From a checkpoint of a small audio captioner: decoder width 128.
Rows from block 2 of the text decoder of a small audio captioner, named by matrix and row number. Rows with one number belong to one neuron. Each number is 200 + 40 x the weight over its row's rms, rounded and kept within 0 to 999. All counts start at 0.
After each neuron's rows are labels from the 100 texts, of 14848, where the neuron reaches its highest value: "fires on" is the input token at the peak. Only what is clearly more common there than usual is listed. The data: synthesized solo parts of chorales (CocoChorales). In brackets: how many of the 100.
# fc1: MLP up (decoder.blocks.2.mlp.fc1.weight, 512x128), inputs 0-127
# fc2: MLP down (decoder.blocks.2.mlp.fc2.weight, 128x512, transposed), outputs 0-127

fc1.345,227,201,164,193,179,199,191,265,220,200,194,242,136,181,123,201,176,200,231,193,185,176,184,158,221,229,315,187,262,201,220,270,246,255,220,246,283,179,165,183,222,167,149,145,196,209,204,187,214,150,170,154,235,195,190,206,163,197,254,210,191,178,269,189,160,230,254,230,212,197,223,199,195,156,236,201,174,222,260,113,203,147,169,299,196,166,138,222,165,148,175,201,252,185,198,204,191,187,213,127,232,224,269,144,108,96,223,194,230,183,166,223,188,246,202,231,211,131,223,218,279,141,167,155,235,230,273,196
fc2.345,208,190,213,227,293,222,201,187,186,245,205,220,155,191,240,152,171,109,140,142,199,186,205,202,209,176,250,259,210,241,140,272,151,250,294,114,236,216,173,279,180,149,223,165,178,148,158,196,237,162,197,192,190,189,163,193,182,173,154,253,196,225,226,203,188,220,255,135,245,187,238,214,210,180,233,179,200,210,188,169,192,191,134,211,192,280,163,187,227,215,211,204,207,169,196,150,296,215,120,139,345,229,218,140,218,169,160,184,225,260,198,200,195,210,191,179,232,188,205,217,159,254,166,231,183,267,244,237
fires on: ":" (100)

fc1.225,197,172,212,162,235,203,143,225,212,183,248,225,257,194,151,172,202,238,125,218,174,215,175,164,253,184,125,210,139,142,250,170,191,234,220,192,149,204,120,240,229,125,197,186,241,152,224,243,180,152,222,186,229,172,245,201,190,212,140,181,195,233,275,210,234,182,195,167,159,217,178,182,226,150,257,169,114,200,125,232,193,306,149,195,180,135,249,225,220,130,186,209,185,221,168,186,274,211,147,182,229,160,171,197,177,192,188,148,134,293,165,197,216,220,209,221,195,254,276,143,150,186,302,244,225,216,185,181
fc2.225,186,143,233,256,256,214,216,136,181,195,147,187,203,283,260,176,167,203,173,96,115,156,180,188,279,231,221,179,216,205,263,221,202,174,252,254,161,222,171,188,177,208,206,265,181,182,240,243,215,165,261,230,210,215,254,247,192,221,184,113,198,179,262,178,134,228,198,240,199,283,183,155,191,155,221,152,220,154,194,185,204,286,183,121,194,227,261,217,154,167,228,201,178,237,192,214,200,176,139,117,207,215,197,127,224,172,223,208,152,180,270,193,161,227,274,219,203,249,125,188,178,239,223,183,205,204,252,207
fires on: "f5" (80); "f4" (19)

fc1.416,208,203,139,147,227,194,159,312,145,206,181,159,170,216,269,174,206,234,242,162,252,244,196,174,123,219,222,196,185,148,199,157,168,250,222,266,209,187,227,211,251,109,168,186,239,137,184,175,171,191,229,249,176,213,182,218,262,175,237,185,204,246,196,227,153,134,217,141,112,221,224,201,217,211,167,179,236,216,201,221,287,110,199,209,179,324,204,263,248,218,217,148,136,228,241,267,187,252,252,191,230,177,187,167,244,162,243,186,140,188,200,147,223,224,130,212,203,196,229,183,162,192,194,213,195,244,235,212
fc2.416,161,136,157,121,266,145,193,198,214,134,180,246,199,238,156,185,229,236,192,168,202,226,235,175,112,140,187,188,234,238,225,148,182,189,160,271,148,287,229,240,216,175,188,223,180,188,202,145,207,250,212,213,195,151,240,234,201,209,176,243,240,185,195,229,122,120,139,233,166,113,188,203,226,190,196,205,247,212,221,142,204,120,167,184,147,168,167,209,220,147,190,183,168,247,264,127,278,181,202,245,229,162,236,120,250,134,150,238,196,179,212,187,214,253,212,186,201,171,243,186,215,201,208,171,308,207,211,192
fires on: "#" (100)

fc1.63,145,229,203,242,226,247,85,237,200,206,218,191,188,172,229,162,231,158,210,182,218,172,204,233,154,218,233,203,167,176,172,202,231,236,206,243,182,126,203,257,222,93,179,247,208,209,241,115,214,150,172,172,291,193,224,135,236,228,220,211,191,193,155,207,240,241,190,217,254,233,270,295,290,321,213,228,198,136,174,205,173,154,115,184,197,180,200,141,178,161,235,183,220,211,226,173,215,177,142,249,188,234,171,194,179,211,283,217,228,188,183,283,183,145,209,197,170,168,255,223,161,187,181,204,158,209,179,182
fc2.63,153,230,199,207,211,219,107,202,187,196,142,201,222,107,173,183,216,232,211,138,220,161,260,238,200,224,238,138,147,186,145,216,90,135,224,154,154,213,146,224,97,167,195,232,158,240,220,159,184,155,139,207,192,208,194,188,202,177,194,214,185,209,270,281,240,194,232,233,187,266,198,212,254,287,246,177,199,185,202,234,194,183,189,215,188,185,231,153,216,293,187,147,222,255,166,204,212,148,124,201,212,289,164,204,218,216,220,240,188,176,183,240,265,186,181,172,199,215,203,260,242,184,194,266,173,123,149,228
fires on: "#" (100)

fc1.99,224,205,181,172,185,186,140,256,202,262,124,221,206,249,190,124,223,180,89,195,178,197,134,172,274,208,127,262,208,208,168,275,208,213,188,192,115,259,168,195,186,165,208,184,183,150,202,244,177,176,267,213,203,214,243,162,176,228,219,218,138,216,281,219,186,192,151,186,183,191,206,235,144,165,228,170,64,289,197,255,198,233,164,233,155,217,245,180,206,182,162,210,194,169,211,185,252,237,180,200,230,156,250,166,199,181,219,168,254,149,180,176,258,211,237,195,217,286,227,178,180,217,251,257,167,261,189,192
fc2.99,155,192,195,259,209,193,140,242,210,187,199,217,205,208,247,237,192,227,172,157,162,190,152,121,211,263,143,224,187,221,225,177,218,185,200,220,166,158,163,287,171,135,279,242,169,176,252,207,218,197,194,146,261,208,199,193,148,212,241,140,264,223,215,222,200,190,188,209,220,281,189,109,156,194,176,188,127,198,205,141,173,173,144,152,163,204,195,179,150,233,126,176,196,213,218,182,240,185,219,260,261,194,231,219,269,235,248,187,148,199,280,260,280,242,285,225,179,182,216,136,174,248,258,142,194,196,263,248
fires on: "f5" (99)

fc1.407,201,237,185,119,202,238,199,210,207,220,195,201,187,118,162,215,164,279,212,153,190,180,146,229,229,171,218,200,153,143,137,234,222,219,235,200,197,152,193,232,160,218,203,285,239,144,261,272,206,143,251,189,250,197,110,187,180,162,216,177,205,203,231,188,228,221,242,180,224,186,81,210,152,195,167,195,163,187,288,139,176,174,209,266,163,202,243,230,257,131,208,236,170,165,170,224,241,217,231,133,245,247,222,188,224,243,224,150,189,213,191,112,167,229,295,178,258,155,214,195,226,243,205,255,196,161,226,156
fc2.407,115,193,177,231,261,189,126,251,214,254,172,212,152,238,143,179,179,259,157,260,154,229,125,143,231,220,202,211,135,183,231,243,185,216,184,216,184,215,182,208,183,205,249,283,202,209,242,244,182,178,195,200,242,233,129,108,161,196,275,187,320,184,215,149,164,201,232,163,231,186,122,236,172,175,162,160,187,207,185,155,224,229,240,171,255,177,165,204,167,171,229,196,194,228,231,154,199,167,213,138,256,143,275,201,236,208,127,180,171,195,220,157,166,183,277,176,208,149,149,169,172,209,133,183,200,148,207,165
fires on: "f5" (98)

fc1.401,281,215,183,177,214,128,244,227,199,208,237,177,173,230,188,95,212,222,223,150,215,209,205,247,196,136,149,185,258,137,139,157,161,172,262,150,161,277,163,180,198,270,170,176,183,188,173,198,183,166,138,195,208,241,239,250,159,221,218,120,181,221,157,212,212,208,224,179,204,254,166,201,210,226,159,219,189,250,251,227,247,143,228,243,201,191,131,193,176,182,232,154,269,172,182,177,235,226,181,221,222,176,154,268,147,186,188,213,190,135,207,287,165,225,243,224,101,183,198,196,157,178,305,255,221,130,190,174
fc2.401,218,183,138,182,176,184,222,199,288,222,169,182,124,248,115,202,187,185,276,195,224,140,171,265,292,189,170,179,205,162,241,192,190,241,182,214,186,240,108,196,171,186,235,260,166,234,194,253,217,252,177,265,157,283,263,180,175,226,195,195,231,160,223,175,219,201,259,176,216,222,155,205,190,180,193,206,228,294,277,191,252,237,169,161,211,197,115,233,220,188,192,155,201,222,178,171,217,195,202,232,168,259,248,188,195,204,238,198,278,201,217,199,215,233,256,107,172,263,154,221,147,200,247,216,130,173,226,130
fires on: ":" (100)

fc1.34,244,208,264,97,196,219,208,239,205,204,195,211,192,194,201,166,142,273,158,131,148,126,204,237,213,211,265,237,226,200,178,207,177,234,217,189,292,249,251,185,278,206,173,184,257,214,330,238,214,205,140,197,241,150,202,176,260,287,270,167,148,249,166,148,199,193,172,243,185,173,226,199,202,207,226,217,234,149,228,235,186,189,281,218,206,179,199,224,301,190,187,144,248,170,205,221,227,202,175,221,225,163,114,180,193,192,236,158,125,189,187,152,172,224,228,241,201,225,206,224,161,205,199,208,138,191,196,141
fc2.34,166,173,250,237,220,269,239,192,195,178,160,201,230,171,233,196,209,228,271,195,236,208,188,92,192,200,195,246,168,175,283,179,196,173,174,214,172,226,185,172,201,177,172,170,215,134,231,174,245,178,109,250,229,240,165,239,287,125,191,242,176,243,232,173,203,209,195,174,200,166,215,240,112,183,218,236,180,221,216,199,125,193,242,193,194,152,142,188,238,99,171,145,195,251,132,224,240,183,229,289,211,228,192,258,165,131,177,222,247,221,190,204,121,291,214,228,286,205,181,181,226,205,163,221,195,210,158,254
fires on: "3" (50); "4" (28); "5" (13)

fc1.328,249,183,143,138,187,187,241,194,259,158,184,276,190,255,213,180,140,164,154,164,106,257,213,186,214,220,186,272,190,200,200,179,217,86,282,182,206,215,202,167,192,163,195,189,191,199,224,227,285,179,174,166,218,133,189,180,173,292,180,178,215,148,255,228,206,174,155,214,272,220,294,223,138,235,176,207,232,165,273,213,158,161,172,234,182,176,212,268,202,111,198,192,169,183,237,168,219,209,206,195,252,198,149,195,213,238,254,181,238,203,259,166,218,234,166,220,155,142,179,176,164,209,153,214,261,182,192,279
fc2.328,233,149,231,169,203,231,213,259,201,238,163,218,213,198,163,174,60,161,182,207,277,212,171,141,90,217,225,283,183,203,160,163,169,148,245,135,181,220,273,233,227,189,210,214,197,200,250,172,234,215,223,151,235,76,163,124,151,238,189,181,206,217,204,209,162,219,189,229,242,190,140,203,189,212,173,201,199,193,253,163,125,138,197,232,202,174,244,211,191,147,165,252,245,192,155,202,109,248,235,270,203,204,206,194,200,179,222,170,231,216,180,226,208,249,197,155,146,200,212,180,211,242,136,187,168,251,146,172
fires on: "3" (75); "5" (17)

fc1.457,148,171,185,164,231,216,198,187,234,206,230,44,252,154,213,172,234,206,213,231,240,197,174,177,213,182,192,165,248,186,203,217,235,234,162,157,277,220,171,261,234,237,87,248,183,199,136,245,277,207,168,188,264,240,168,238,207,215,200,165,235,162,168,211,209,233,196,146,198,245,181,162,64,191,200,179,231,197,187,240,194,207,153,175,193,237,224,124,203,143,274,222,218,237,207,197,237,209,175,195,195,194,85,176,206,147,157,161,163,165,130,210,153,184,176,234,178,148,237,186,176,169,225,191,171,158,211,188
fc2.457,190,184,248,214,179,179,286,185,189,149,228,276,108,136,223,144,263,225,131,275,178,227,181,221,177,229,233,215,226,206,135,188,154,191,278,199,297,215,196,190,184,251,118,204,139,233,197,254,167,138,180,203,211,202,206,192,222,217,223,172,238,209,138,215,223,192,195,153,219,224,262,256,172,180,229,208,224,119,128,246,213,177,286,228,208,253,164,146,172,216,179,215,230,185,181,230,268,212,131,137,204,158,124,247,225,223,167,254,215,192,280,199,195,186,180,179,252,234,182,193,240,193,205,208,203,136,174,222
fires on: "3" (38); "4" (21); "5" (10); "e5" (9)

fc1.204,283,212,147,129,234,223,254,169,188,190,143,186,245,199,304,121,174,133,195,252,170,192,226,203,204,192,242,232,187,265,175,207,183,184,215,252,200,260,151,154,227,249,202,196,218,233,210,115,265,159,219,157,218,228,281,156,210,231,122,196,226,204,200,223,127,211,151,190,215,247,209,163,230,149,206,214,131,182,159,169,270,197,238,204,230,198,152,235,204,203,120,201,240,214,212,260,192,165,173,212,144,163,200,243,115,196,123,174,304,145,219,160,163,191,199,216,193,137,205,199,194,187,199,222,216,252,221,195
fc2.204,240,244,206,158,243,185,196,232,152,263,219,217,188,250,282,120,182,192,170,221,225,199,203,182,210,242,187,271,245,209,207,147,263,226,198,242,174,205,215,246,176,218,211,147,225,204,238,165,259,154,218,210,263,226,268,191,193,197,160,107,189,220,213,195,146,230,162,193,142,203,238,120,166,250,185,192,118,196,169,188,161,263,172,215,211,159,165,267,188,190,180,201,211,213,196,152,236,157,196,231,124,201,230,249,218,164,223,165,252,218,179,217,161,109,107,221,196,147,151,244,160,152,133,232,103,247,195,146
fires on: "<end>" (60); "e5" (19); "e4" (11); "3" (10)

fc1.307,172,140,218,219,245,217,232,228,224,120,94,145,215,193,297,157,189,240,187,211,194,178,202,182,283,130,249,205,189,266,212,183,201,248,245,205,201,141,248,290,212,226,198,187,208,263,175,166,246,131,250,232,216,179,211,293,219,200,163,170,220,213,206,210,255,201,162,123,215,273,198,219,129,210,235,239,231,152,213,164,205,247,143,174,168,246,177,193,175,155,154,252,164,226,196,160,164,248,161,234,221,161,202,270,171,192,176,146,170,183,169,134,160,231,217,240,164,197,226,160,185,123,210,191,165,160,205,158
fc2.307,271,173,140,216,161,177,201,167,169,217,167,185,186,219,171,209,208,183,219,195,212,209,200,177,142,117,250,237,186,168,149,229,146,228,146,210,202,141,236,221,184,165,171,225,219,240,206,165,224,233,175,253,137,142,235,142,252,239,199,177,182,227,246,273,223,219,161,235,209,201,235,174,236,96,142,124,127,186,212,194,254,200,231,253,185,101,176,186,174,164,217,194,277,200,154,224,196,256,197,145,191,175,222,147,163,121,190,213,128,224,177,188,163,223,205,182,267,111,183,212,190,171,182,312,233,177,152,237
fires on: "3" (76); "b2" (14)