Rows from block 2 of the text decoder of a small audio captioner, named by matrix and row number. Rows with one number belong to one neuron. Each number is 50 + 15 x the weight over its row's rms, rounded and kept within 0 to 99. All counts start at 0. After the name is the row's rms in percent of the matrix's.
After each neuron's rows are labels from the 100 texts, of 14848, where the neuron reaches its highest value: "fires on" is the input token at the peak. Only what is clearly more common there than usual is listed. The data: synthesized solo parts of chorales (CocoChorales). In brackets: how many of the 100.
# fc1: MLP up (decoder.blocks.2.mlp.fc1.weight, 512x128), inputs 0-127
# fc2: MLP down (decoder.blocks.2.mlp.fc2.weight, 128x512, transposed), outputs 0-127

fc1.156 104:64 51 68 73 61 50 52 27 44 63 56 14 62 14 34 37 32 53 41 40 46 53 40 48 56 46 34 51 42 55 36 39 52 46 46 81 64 33 69 33 62 38 65 38 49 43 51 44 30 65 67 57 46 62 51 28 86 31 38 28 39 32 30 44 46 48 46 50 60 71 55 48 41 42 87 77 36 74 35 59 51 32 53 62 46 11 24 77 58 47 53 60 81 25 74 53 33 72 48 27 41 40 74 31 37 45 34 56 46 60 66 47 50 46 47 65 34 68 52 69 39 46 52 54 62 48 46 44
fc2.156 095:62 36 73 28 50 42 50 13 54 53 52 56 53 62 30 26 66 44 69 55 52 73 34 48 57 41 36 40 46 70 33 71 68 54 68 44 67 00 36 26 20 51 67 42 69 45 38 39 47 37 40 61 55 65 58 00 58 46 42 29 46 62 43 38 53 78 38 37 68 59 65 52 24 58 46 45 29 48 52 63 28 51 48 43 43 31 44 35 37 46 42 60 71 40 61 75 47 56 57 56 62 56 46 52 52 40 68 66 60 44 59 64 54 71 54 44 58 57 47 65 13 53 41 50 41 78 40 28
fires on: "violin" (95)

fc1.168 127:50 51 76 45 47 59 42 37 70 41 51 41 55 55 35 42 39 64 42 25 70 41 33 38 46 24 51 49 47 44 47 39 37 41 69 44 65 29 77 44 51 38 85 61 43 57 72 33 89 42 18 69 64 59 50 49 67 34 32 17 49 50 44 50 31 95 28 71 30 70 50 50 15 60 86 61 55 49 24 75 52 42 71 69 44 43 54 60 34 32 53 61 58 31 25 40 57 51 65 37 44 54 35 34 45 31 59 53 37 67 43 50 51 35 47 41 55 45 49 59 46 54 57 51 34 72 52 45
fc2.168 120:63 54 70 47 67 73 48 33 53 35 42 33 65 45 36 41 41 69 54 60 84 52 31 54 39 59 37 60 43 54 41 48 47 48 62 26 47 46 45 28 50 73 67 48 56 72 71 20 51 26 34 66 42 63 52 60 54 68 58 34 73 48 45 64 45 68 35 54 44 59 62 49 52 62 98 56 50 45 58 61 50 56 73 84 56 33 44 34 34 59 36 72 37 25 33 39 41 66 66 56 50 41 32 37 54 56 58 14 71 58 18 28 64 37 69 43 76 52 37 39 46 49 75 76 66 48 63 43
fires on: "violin" (41); "oboe" (9)

fc1.60 089:59 58 68 90 41 41 24 43 36 43 53 53 54 40 45 53 30 46 39 35 40 68 38 15 52 51 35 40 58 34 46 24 63 18 38 54 49 46 78 38 73 43 49 58 54 50 54 48 45 47 56 47 43 65 61 39 65 14 40 44 34 11 36 47 51 35 50 27 72 94 41 43 14 58 74 49 34 42 22 47 47 50 63 63 60 39 33 70 67 48 45 54 69 41 71 78 27 52 55 54 47 37 57 41 51 38 42 59 32 66 56 49 51 55 52 55 49 52 58 55 24 87 56 50 59 58 29 44
fc2.60 108:52 49 57 83 49 51 32 74 37 63 53 29 69 55 51 43 54 46 43 67 61 68 26 26 59 60 48 44 56 76 42 56 77 56 68 62 64 16 48 47 50 77 65 28 57 64 66 60 43 58 51 53 51 65 38 32 55 53 40 44 38 49 49 32 60 53 83 50 68 50 04 48 44 46 84 55 49 51 23 77 39 69 36 40 51 40 62 37 51 33 48 78 71 08 74 44 42 55 42 52 59 46 67 69 40 38 11 48 54 39 40 52 62 67 67 44 58 45 53 57 28 53 38 60 67 51 35 53
fires on: "violin" (60); "oboe" (37)

fc1.461 102:61 49 24 71 60 38 64 54 60 67 27 47 81 76 56 39 56 76 59 77 22 38 52 71 61 50 51 49 44 34 51 25 48 53 55 55 65 41 66 62 49 39 64 11 53 47 58 73 52 29 44 45 30 53 39 65 58 72 32 29 68 54 40 82 70 65 55 64 71 49 43 09 48 52 45 27 62 45 45 53 50 34 31 40 54 49 43 47 41 59 33 54 63 71 61 54 53 59 61 53 30 58 38 31 27 57 51 52 24 30 58 46 45 63 32 82 62 67 56 58 47 29 40 42 88 41 49 51
fc2.461 108:47 71 82 46 49 47 83 35 54 37 33 46 59 56 57 60 47 70 73 27 47 65 66 51 21 41 46 38 45 54 70 42 50 61 66 62 75 64 33 62 48 45 58 42 71 44 49 64 83 37 44 55 52 50 35 60 73 54 20 48 63 57 42 38 78 48 59 56 58 67 71 54 26 38 39 55 41 65 59 34 44 56 39 42 72 00 41 61 41 55 41 54 42 32 53 45 30 81 59 23 38 64 77 62 72 62 42 78 47 41 36 42 56 52 59 53 51 62 41 35 75 16 50 51 70 59 54 55
fires on: "4" (25); "b3" (11); "d4" (11); "2" (10)

fc1.19 110:62 46 63 82 56 42 56 47 45 44 51 54 74 59 24 49 29 63 35 41 24 63 38 44 50 49 31 43 36 32 36 21 49 55 70 69 61 21 40 26 31 06 54 45 60 56 62 51 40 45 52 43 49 42 40 38 39 59 60 13 43 58 38 48 34 48 62 32 60 99 42 56 33 58 70 53 42 72 34 70 45 60 45 51 50 42 54 57 61 29 60 50 63 39 56 54 41 25 64 35 51 64 56 52 57 26 56 17 42 62 55 41 51 54 78 81 48 66 39 63 38 66 69 53 78 61 55 33
fc2.19 114:69 22 76 41 37 71 38 39 33 45 46 34 64 35 54 42 71 53 44 60 49 49 48 21 43 83 47 52 53 42 41 49 57 73 59 55 55 25 53 53 36 44 56 50 67 35 54 44 14 52 53 47 45 59 36 43 52 60 67 42 55 39 54 20 56 51 67 66 60 79 30 43 61 57 66 54 51 50 44 77 33 57 28 39 78 18 67 43 72 38 55 45 28 31 40 27 54 64 78 51 59 47 44 64 36 37 69 58 65 63 68 37 38 54 47 34 54 52 63 60 21 77 71 30 41 63 55 05
fires on: "violin" (87); "oboe" (8)

fc1.206 104:80 33 47 69 43 62 45 72 82 60 85 56 39 37 45 65 45 49 57 22 47 67 65 49 38 64 63 41 50 54 43 51 44 10 56 48 63 44 50 26 46 55 60 55 98 36 37 70 22 57 50 70 61 83 52 57 24 37 61 46 69 30 56 37 57 21 34 38 46 39 55 41 57 47 42 29 70 37 41 34 47 39 85 34 58 60 51 71 32 38 49 45 72 51 56 26 53 51 62 45 51 57 36 43 52 51 42 74 30 61 53 57 49 54 44 48 71 47 69 33 49 69 31 19 40 43 47 51
fc2.206 101:66 38 48 38 67 58 08 64 31 61 55 44 41 46 60 63 66 70 62 47 48 59 48 47 42 46 48 67 24 45 36 79 53 30 32 54 55 34 26 20 51 72 36 73 69 30 50 64 55 72 42 33 54 50 46 73 52 24 59 34 69 62 52 51 75 50 50 32 32 52 46 35 40 65 48 55 47 30 58 41 66 41 53 56 83 59 60 75 43 43 34 74 55 53 87 14 37 58 60 75 43 27 39 56 42 39 44 51 52 51 29 50 49 33 58 32 46 55 48 46 12 25 60 38 37 40 44 28
fires on: "d" (100)

fc1.165 095:56 32 41 49 58 54 23 41 53 74 41 53 52 64 38 69 37 72 09 44 39 34 51 33 51 60 44 51 60 65 50 22 46 32 74 61 78 66 40 74 51 45 57 46 38 27 63 62 51 28 39 28 69 52 51 38 55 60 61 51 31 36 40 46 40 28 51 88 56 68 39 48 59 45 64 53 45 25 33 55 51 81 71 50 81 65 60 31 45 35 33 23 51 55 59 49 26 78 58 17 45 48 27 48 42 69 53 39 60 72 47 57 30 81 49 59 62 35 47 38 58 48 37 43 47 45 65 28
fc2.165 098:35 46 47 38 79 57 42 30 62 54 33 49 05 63 70 34 57 36 41 45 82 50 66 62 34 69 35 28 39 49 53 09 64 45 50 44 55 34 53 44 40 56 67 44 70 41 78 62 34 29 46 42 43 24 46 39 51 46 62 16 29 47 40 40 20 70 70 58 44 41 24 32 65 49 73 33 48 38 40 52 51 62 51 41 54 47 73 44 56 44 31 54 36 64 42 48 48 54 51 49 52 38 38 61 46 76 68 57 31 31 08 49 46 43 59 62 65 27 33 41 55 60 20 50 37 48 40 44
fires on: "4" (56); ":" (42)

fc1.96 083:37 47 68 57 58 40 53 58 63 40 45 56 64 59 24 48 56 38 47 45 60 49 44 49 49 36 24 50 41 27 44 34 44 31 35 60 75 47 73 44 45 28 42 56 30 64 74 61 43 45 75 55 31 53 40 75 54 66 31 63 49 67 41 42 47 62 48 44 50 27 54 43 69 53 68 52 30 54 45 34 41 49 49 46 58 58 44 42 56 17 79 48 46 30 07 39 38 52 71 32 42 12 44 21 33 89 54 34 61 25 35 51 46 38 45 59 73 48 57 21 67 26 42 43 14 46 78 47
fc2.96 092:38 58 54 35 35 37 69 40 34 46 61 31 53 40 73 37 43 38 52 50 46 38 52 50 53 31 48 51 44 21 55 49 50 43 42 60 47 56 37 57 38 46 34 59 48 36 87 49 53 78 49 56 18 48 61 66 31 44 34 57 54 72 61 39 38 76 46 33 66 36 28 40 57 62 85 75 42 61 43 21 44 47 86 43 46 84 56 58 47 57 57 45 57 40 29 57 49 41 71 52 46 13 39 36 01 19 75 29 57 48 47 46 63 54 49 54 56 54 46 25 49 48 51 20 70 68 50 54
fires on: "d" (92)

fc1.133 090:70 43 34 42 46 53 47 40 47 25 45 49 48 31 40 55 35 28 18 49 45 46 44 25 42 41 24 35 54 47 41 36 34 38 38 61 41 80 69 44 56 52 45 46 58 55 34 19 45 62 35 53 34 50 81 02 61 51 43 34 34 52 20 34 67 30 47 43 71 54 51 35 31 55 75 46 66 57 25 57 56 41 49 77 63 51 32 52 67 39 59 45 45 30 63 46 32 67 51 57 49 23 60 53 20 23 35 27 61 66 63 24 40 54 70 52 42 54 33 45 68 27 31 56 54 71 36 43
fc2.133 093:61 38 78 33 43 46 64 40 58 46 57 61 34 52 46 43 53 62 48 65 71 45 41 67 42 55 55 70 83 59 12 53 45 46 45 47 59 32 44 42 32 47 68 44 34 52 70 49 73 11 34 58 41 63 81 62 67 77 53 43 52 58 61 48 60 47 63 55 34 75 67 46 24 51 69 33 52 52 47 51 59 64 52 54 15 53 55 48 40 67 69 45 44 36 65 55 34 38 70 64 66 21 36 66 45 51 61 77 68 37 75 94 50 73 46 31 47 42 59 56 40 31 61 58 55 55 74 77
fires on: "violin" (33); "4" (29); "horn" (26)

fc1.211 086:37 66 46 52 52 49 26 63 43 40 37 25 32 51 61 35 03 56 41 31 26 33 45 75 60 72 53 74 41 20 82 41 65 50 89 56 64 51 63 52 50 63 46 43 43 56 41 46 42 31 57 44 54 44 52 48 26 52 71 28 18 80 51 38 50 37 44 57 42 32 37 52 12 48 75 47 42 64 58 39 53 51 68 75 41 62 54 48 69 35 53 41 50 61 58 83 69 68 38 52 63 80 78 65 39 55 41 65 43 37 54 42 54 54 54 34 42 54 65 70 44 50 56 60 36 66 58 48
fc2.211 090:45 70 52 43 87 42 72 52 69 52 51 44 49 66 52 98 61 45 36 44 42 38 34 39 46 45 17 58 53 44 48 59 46 62 63 49 71 55 63 64 60 53 58 41 63 35 52 56 75 29 66 69 71 54 62 56 32 65 33 67 54 34 52 20 54 61 25 48 37 57 15 70 49 67 65 44 32 68 72 34 57 24 31 72 55 45 42 46 33 62 48 21 22 47 73 39 51 72 42 63 72 60 50 65 74 58 41 65 56 42 54 55 39 28 21 54 58 57 37 44 34 46 40 54 62 53 31 64
fires on: "4" (66); "5" (33)

fc1.460 107:73 42 17 24 68 55 48 34 50 39 35 31 56 33 37 47 46 32 93 33 44 44 63 21 35 26 53 58 56 63 51 47 33 57 60 51 72 61 63 58 87 46 44 51 69 37 23 21 55 22 62 52 38 43 55 43 52 77 55 36 44 49 65 55 57 37 36 51 50 71 71 34 76 43 32 81 55 68 48 48 63 45 66 50 74 42 46 71 49 28 59 39 44 31 62 59 49 59 60 71 42 35 39 38 10 36 49 61 61 76 43 44 35 69 53 43 57 55 46 59 45 44 50 53 81 47 63 53
fc2.460 101:66 18 42 30 71 77 50 50 58 78 56 59 55 52 40 27 43 64 81 62 58 50 72 40 40 39 36 19 50 41 43 40 30 57 66 58 64 43 74 62 65 63 42 27 54 55 36 40 53 28 42 85 34 42 63 22 30 67 52 50 59 43 74 52 72 42 32 61 32 49 60 45 60 46 41 65 58 38 52 77 43 58 66 37 40 61 36 52 56 51 68 31 51 55 52 75 66 60 39 41 52 71 35 74 49 47 34 47 53 50 47 57 43 29 18 62 69 41 24 53 59 52 67 58 33 28 87 32
fires on: "4" (32)

fc1.331 082:54 31 79 25 37 23 74 45 41 48 56 40 66 34 45 42 80 65 52 65 44 46 41 51 60 30 55 52 47 63 50 36 72 35 42 68 58 59 69 27 54 42 31 49 76 41 26 42 59 49 44 52 45 67 44 67 68 46 32 28 76 58 48 61 62 55 83 83 49 41 44 33 44 56 48 27 58 47 54 55 53 32 50 30 31 46 59 47 52 28 40 35 88 32 54 39 44 53 53 32 73 72 24 36 69 58 66 40 15 45 52 73 31 80 48 44 58 70 48 58 72 50 53 29 49 32 53 31
fc2.331 089:57 50 33 41 60 21 71 51 68 52 52 48 64 22 44 40 68 56 24 48 48 51 67 42 86 51 34 47 61 46 47 57 57 44 69 51 84 64 44 27 68 62 71 53 40 59 65 65 46 25 45 58 55 67 49 52 66 37 32 55 70 38 32 35 47 34 51 68 41 62 85 37 28 37 52 22 25 55 29 60 37 42 66 58 33 39 47 33 58 50 59 51 50 77 65 56 32 67 22 72 58 57 54 47 35 70 38 40 56 75 53 65 38 49 97 56 24 58 62 64 69 26 45 54 53 36 56 58
fires on: "4" (44); "5" (31); "3" (21)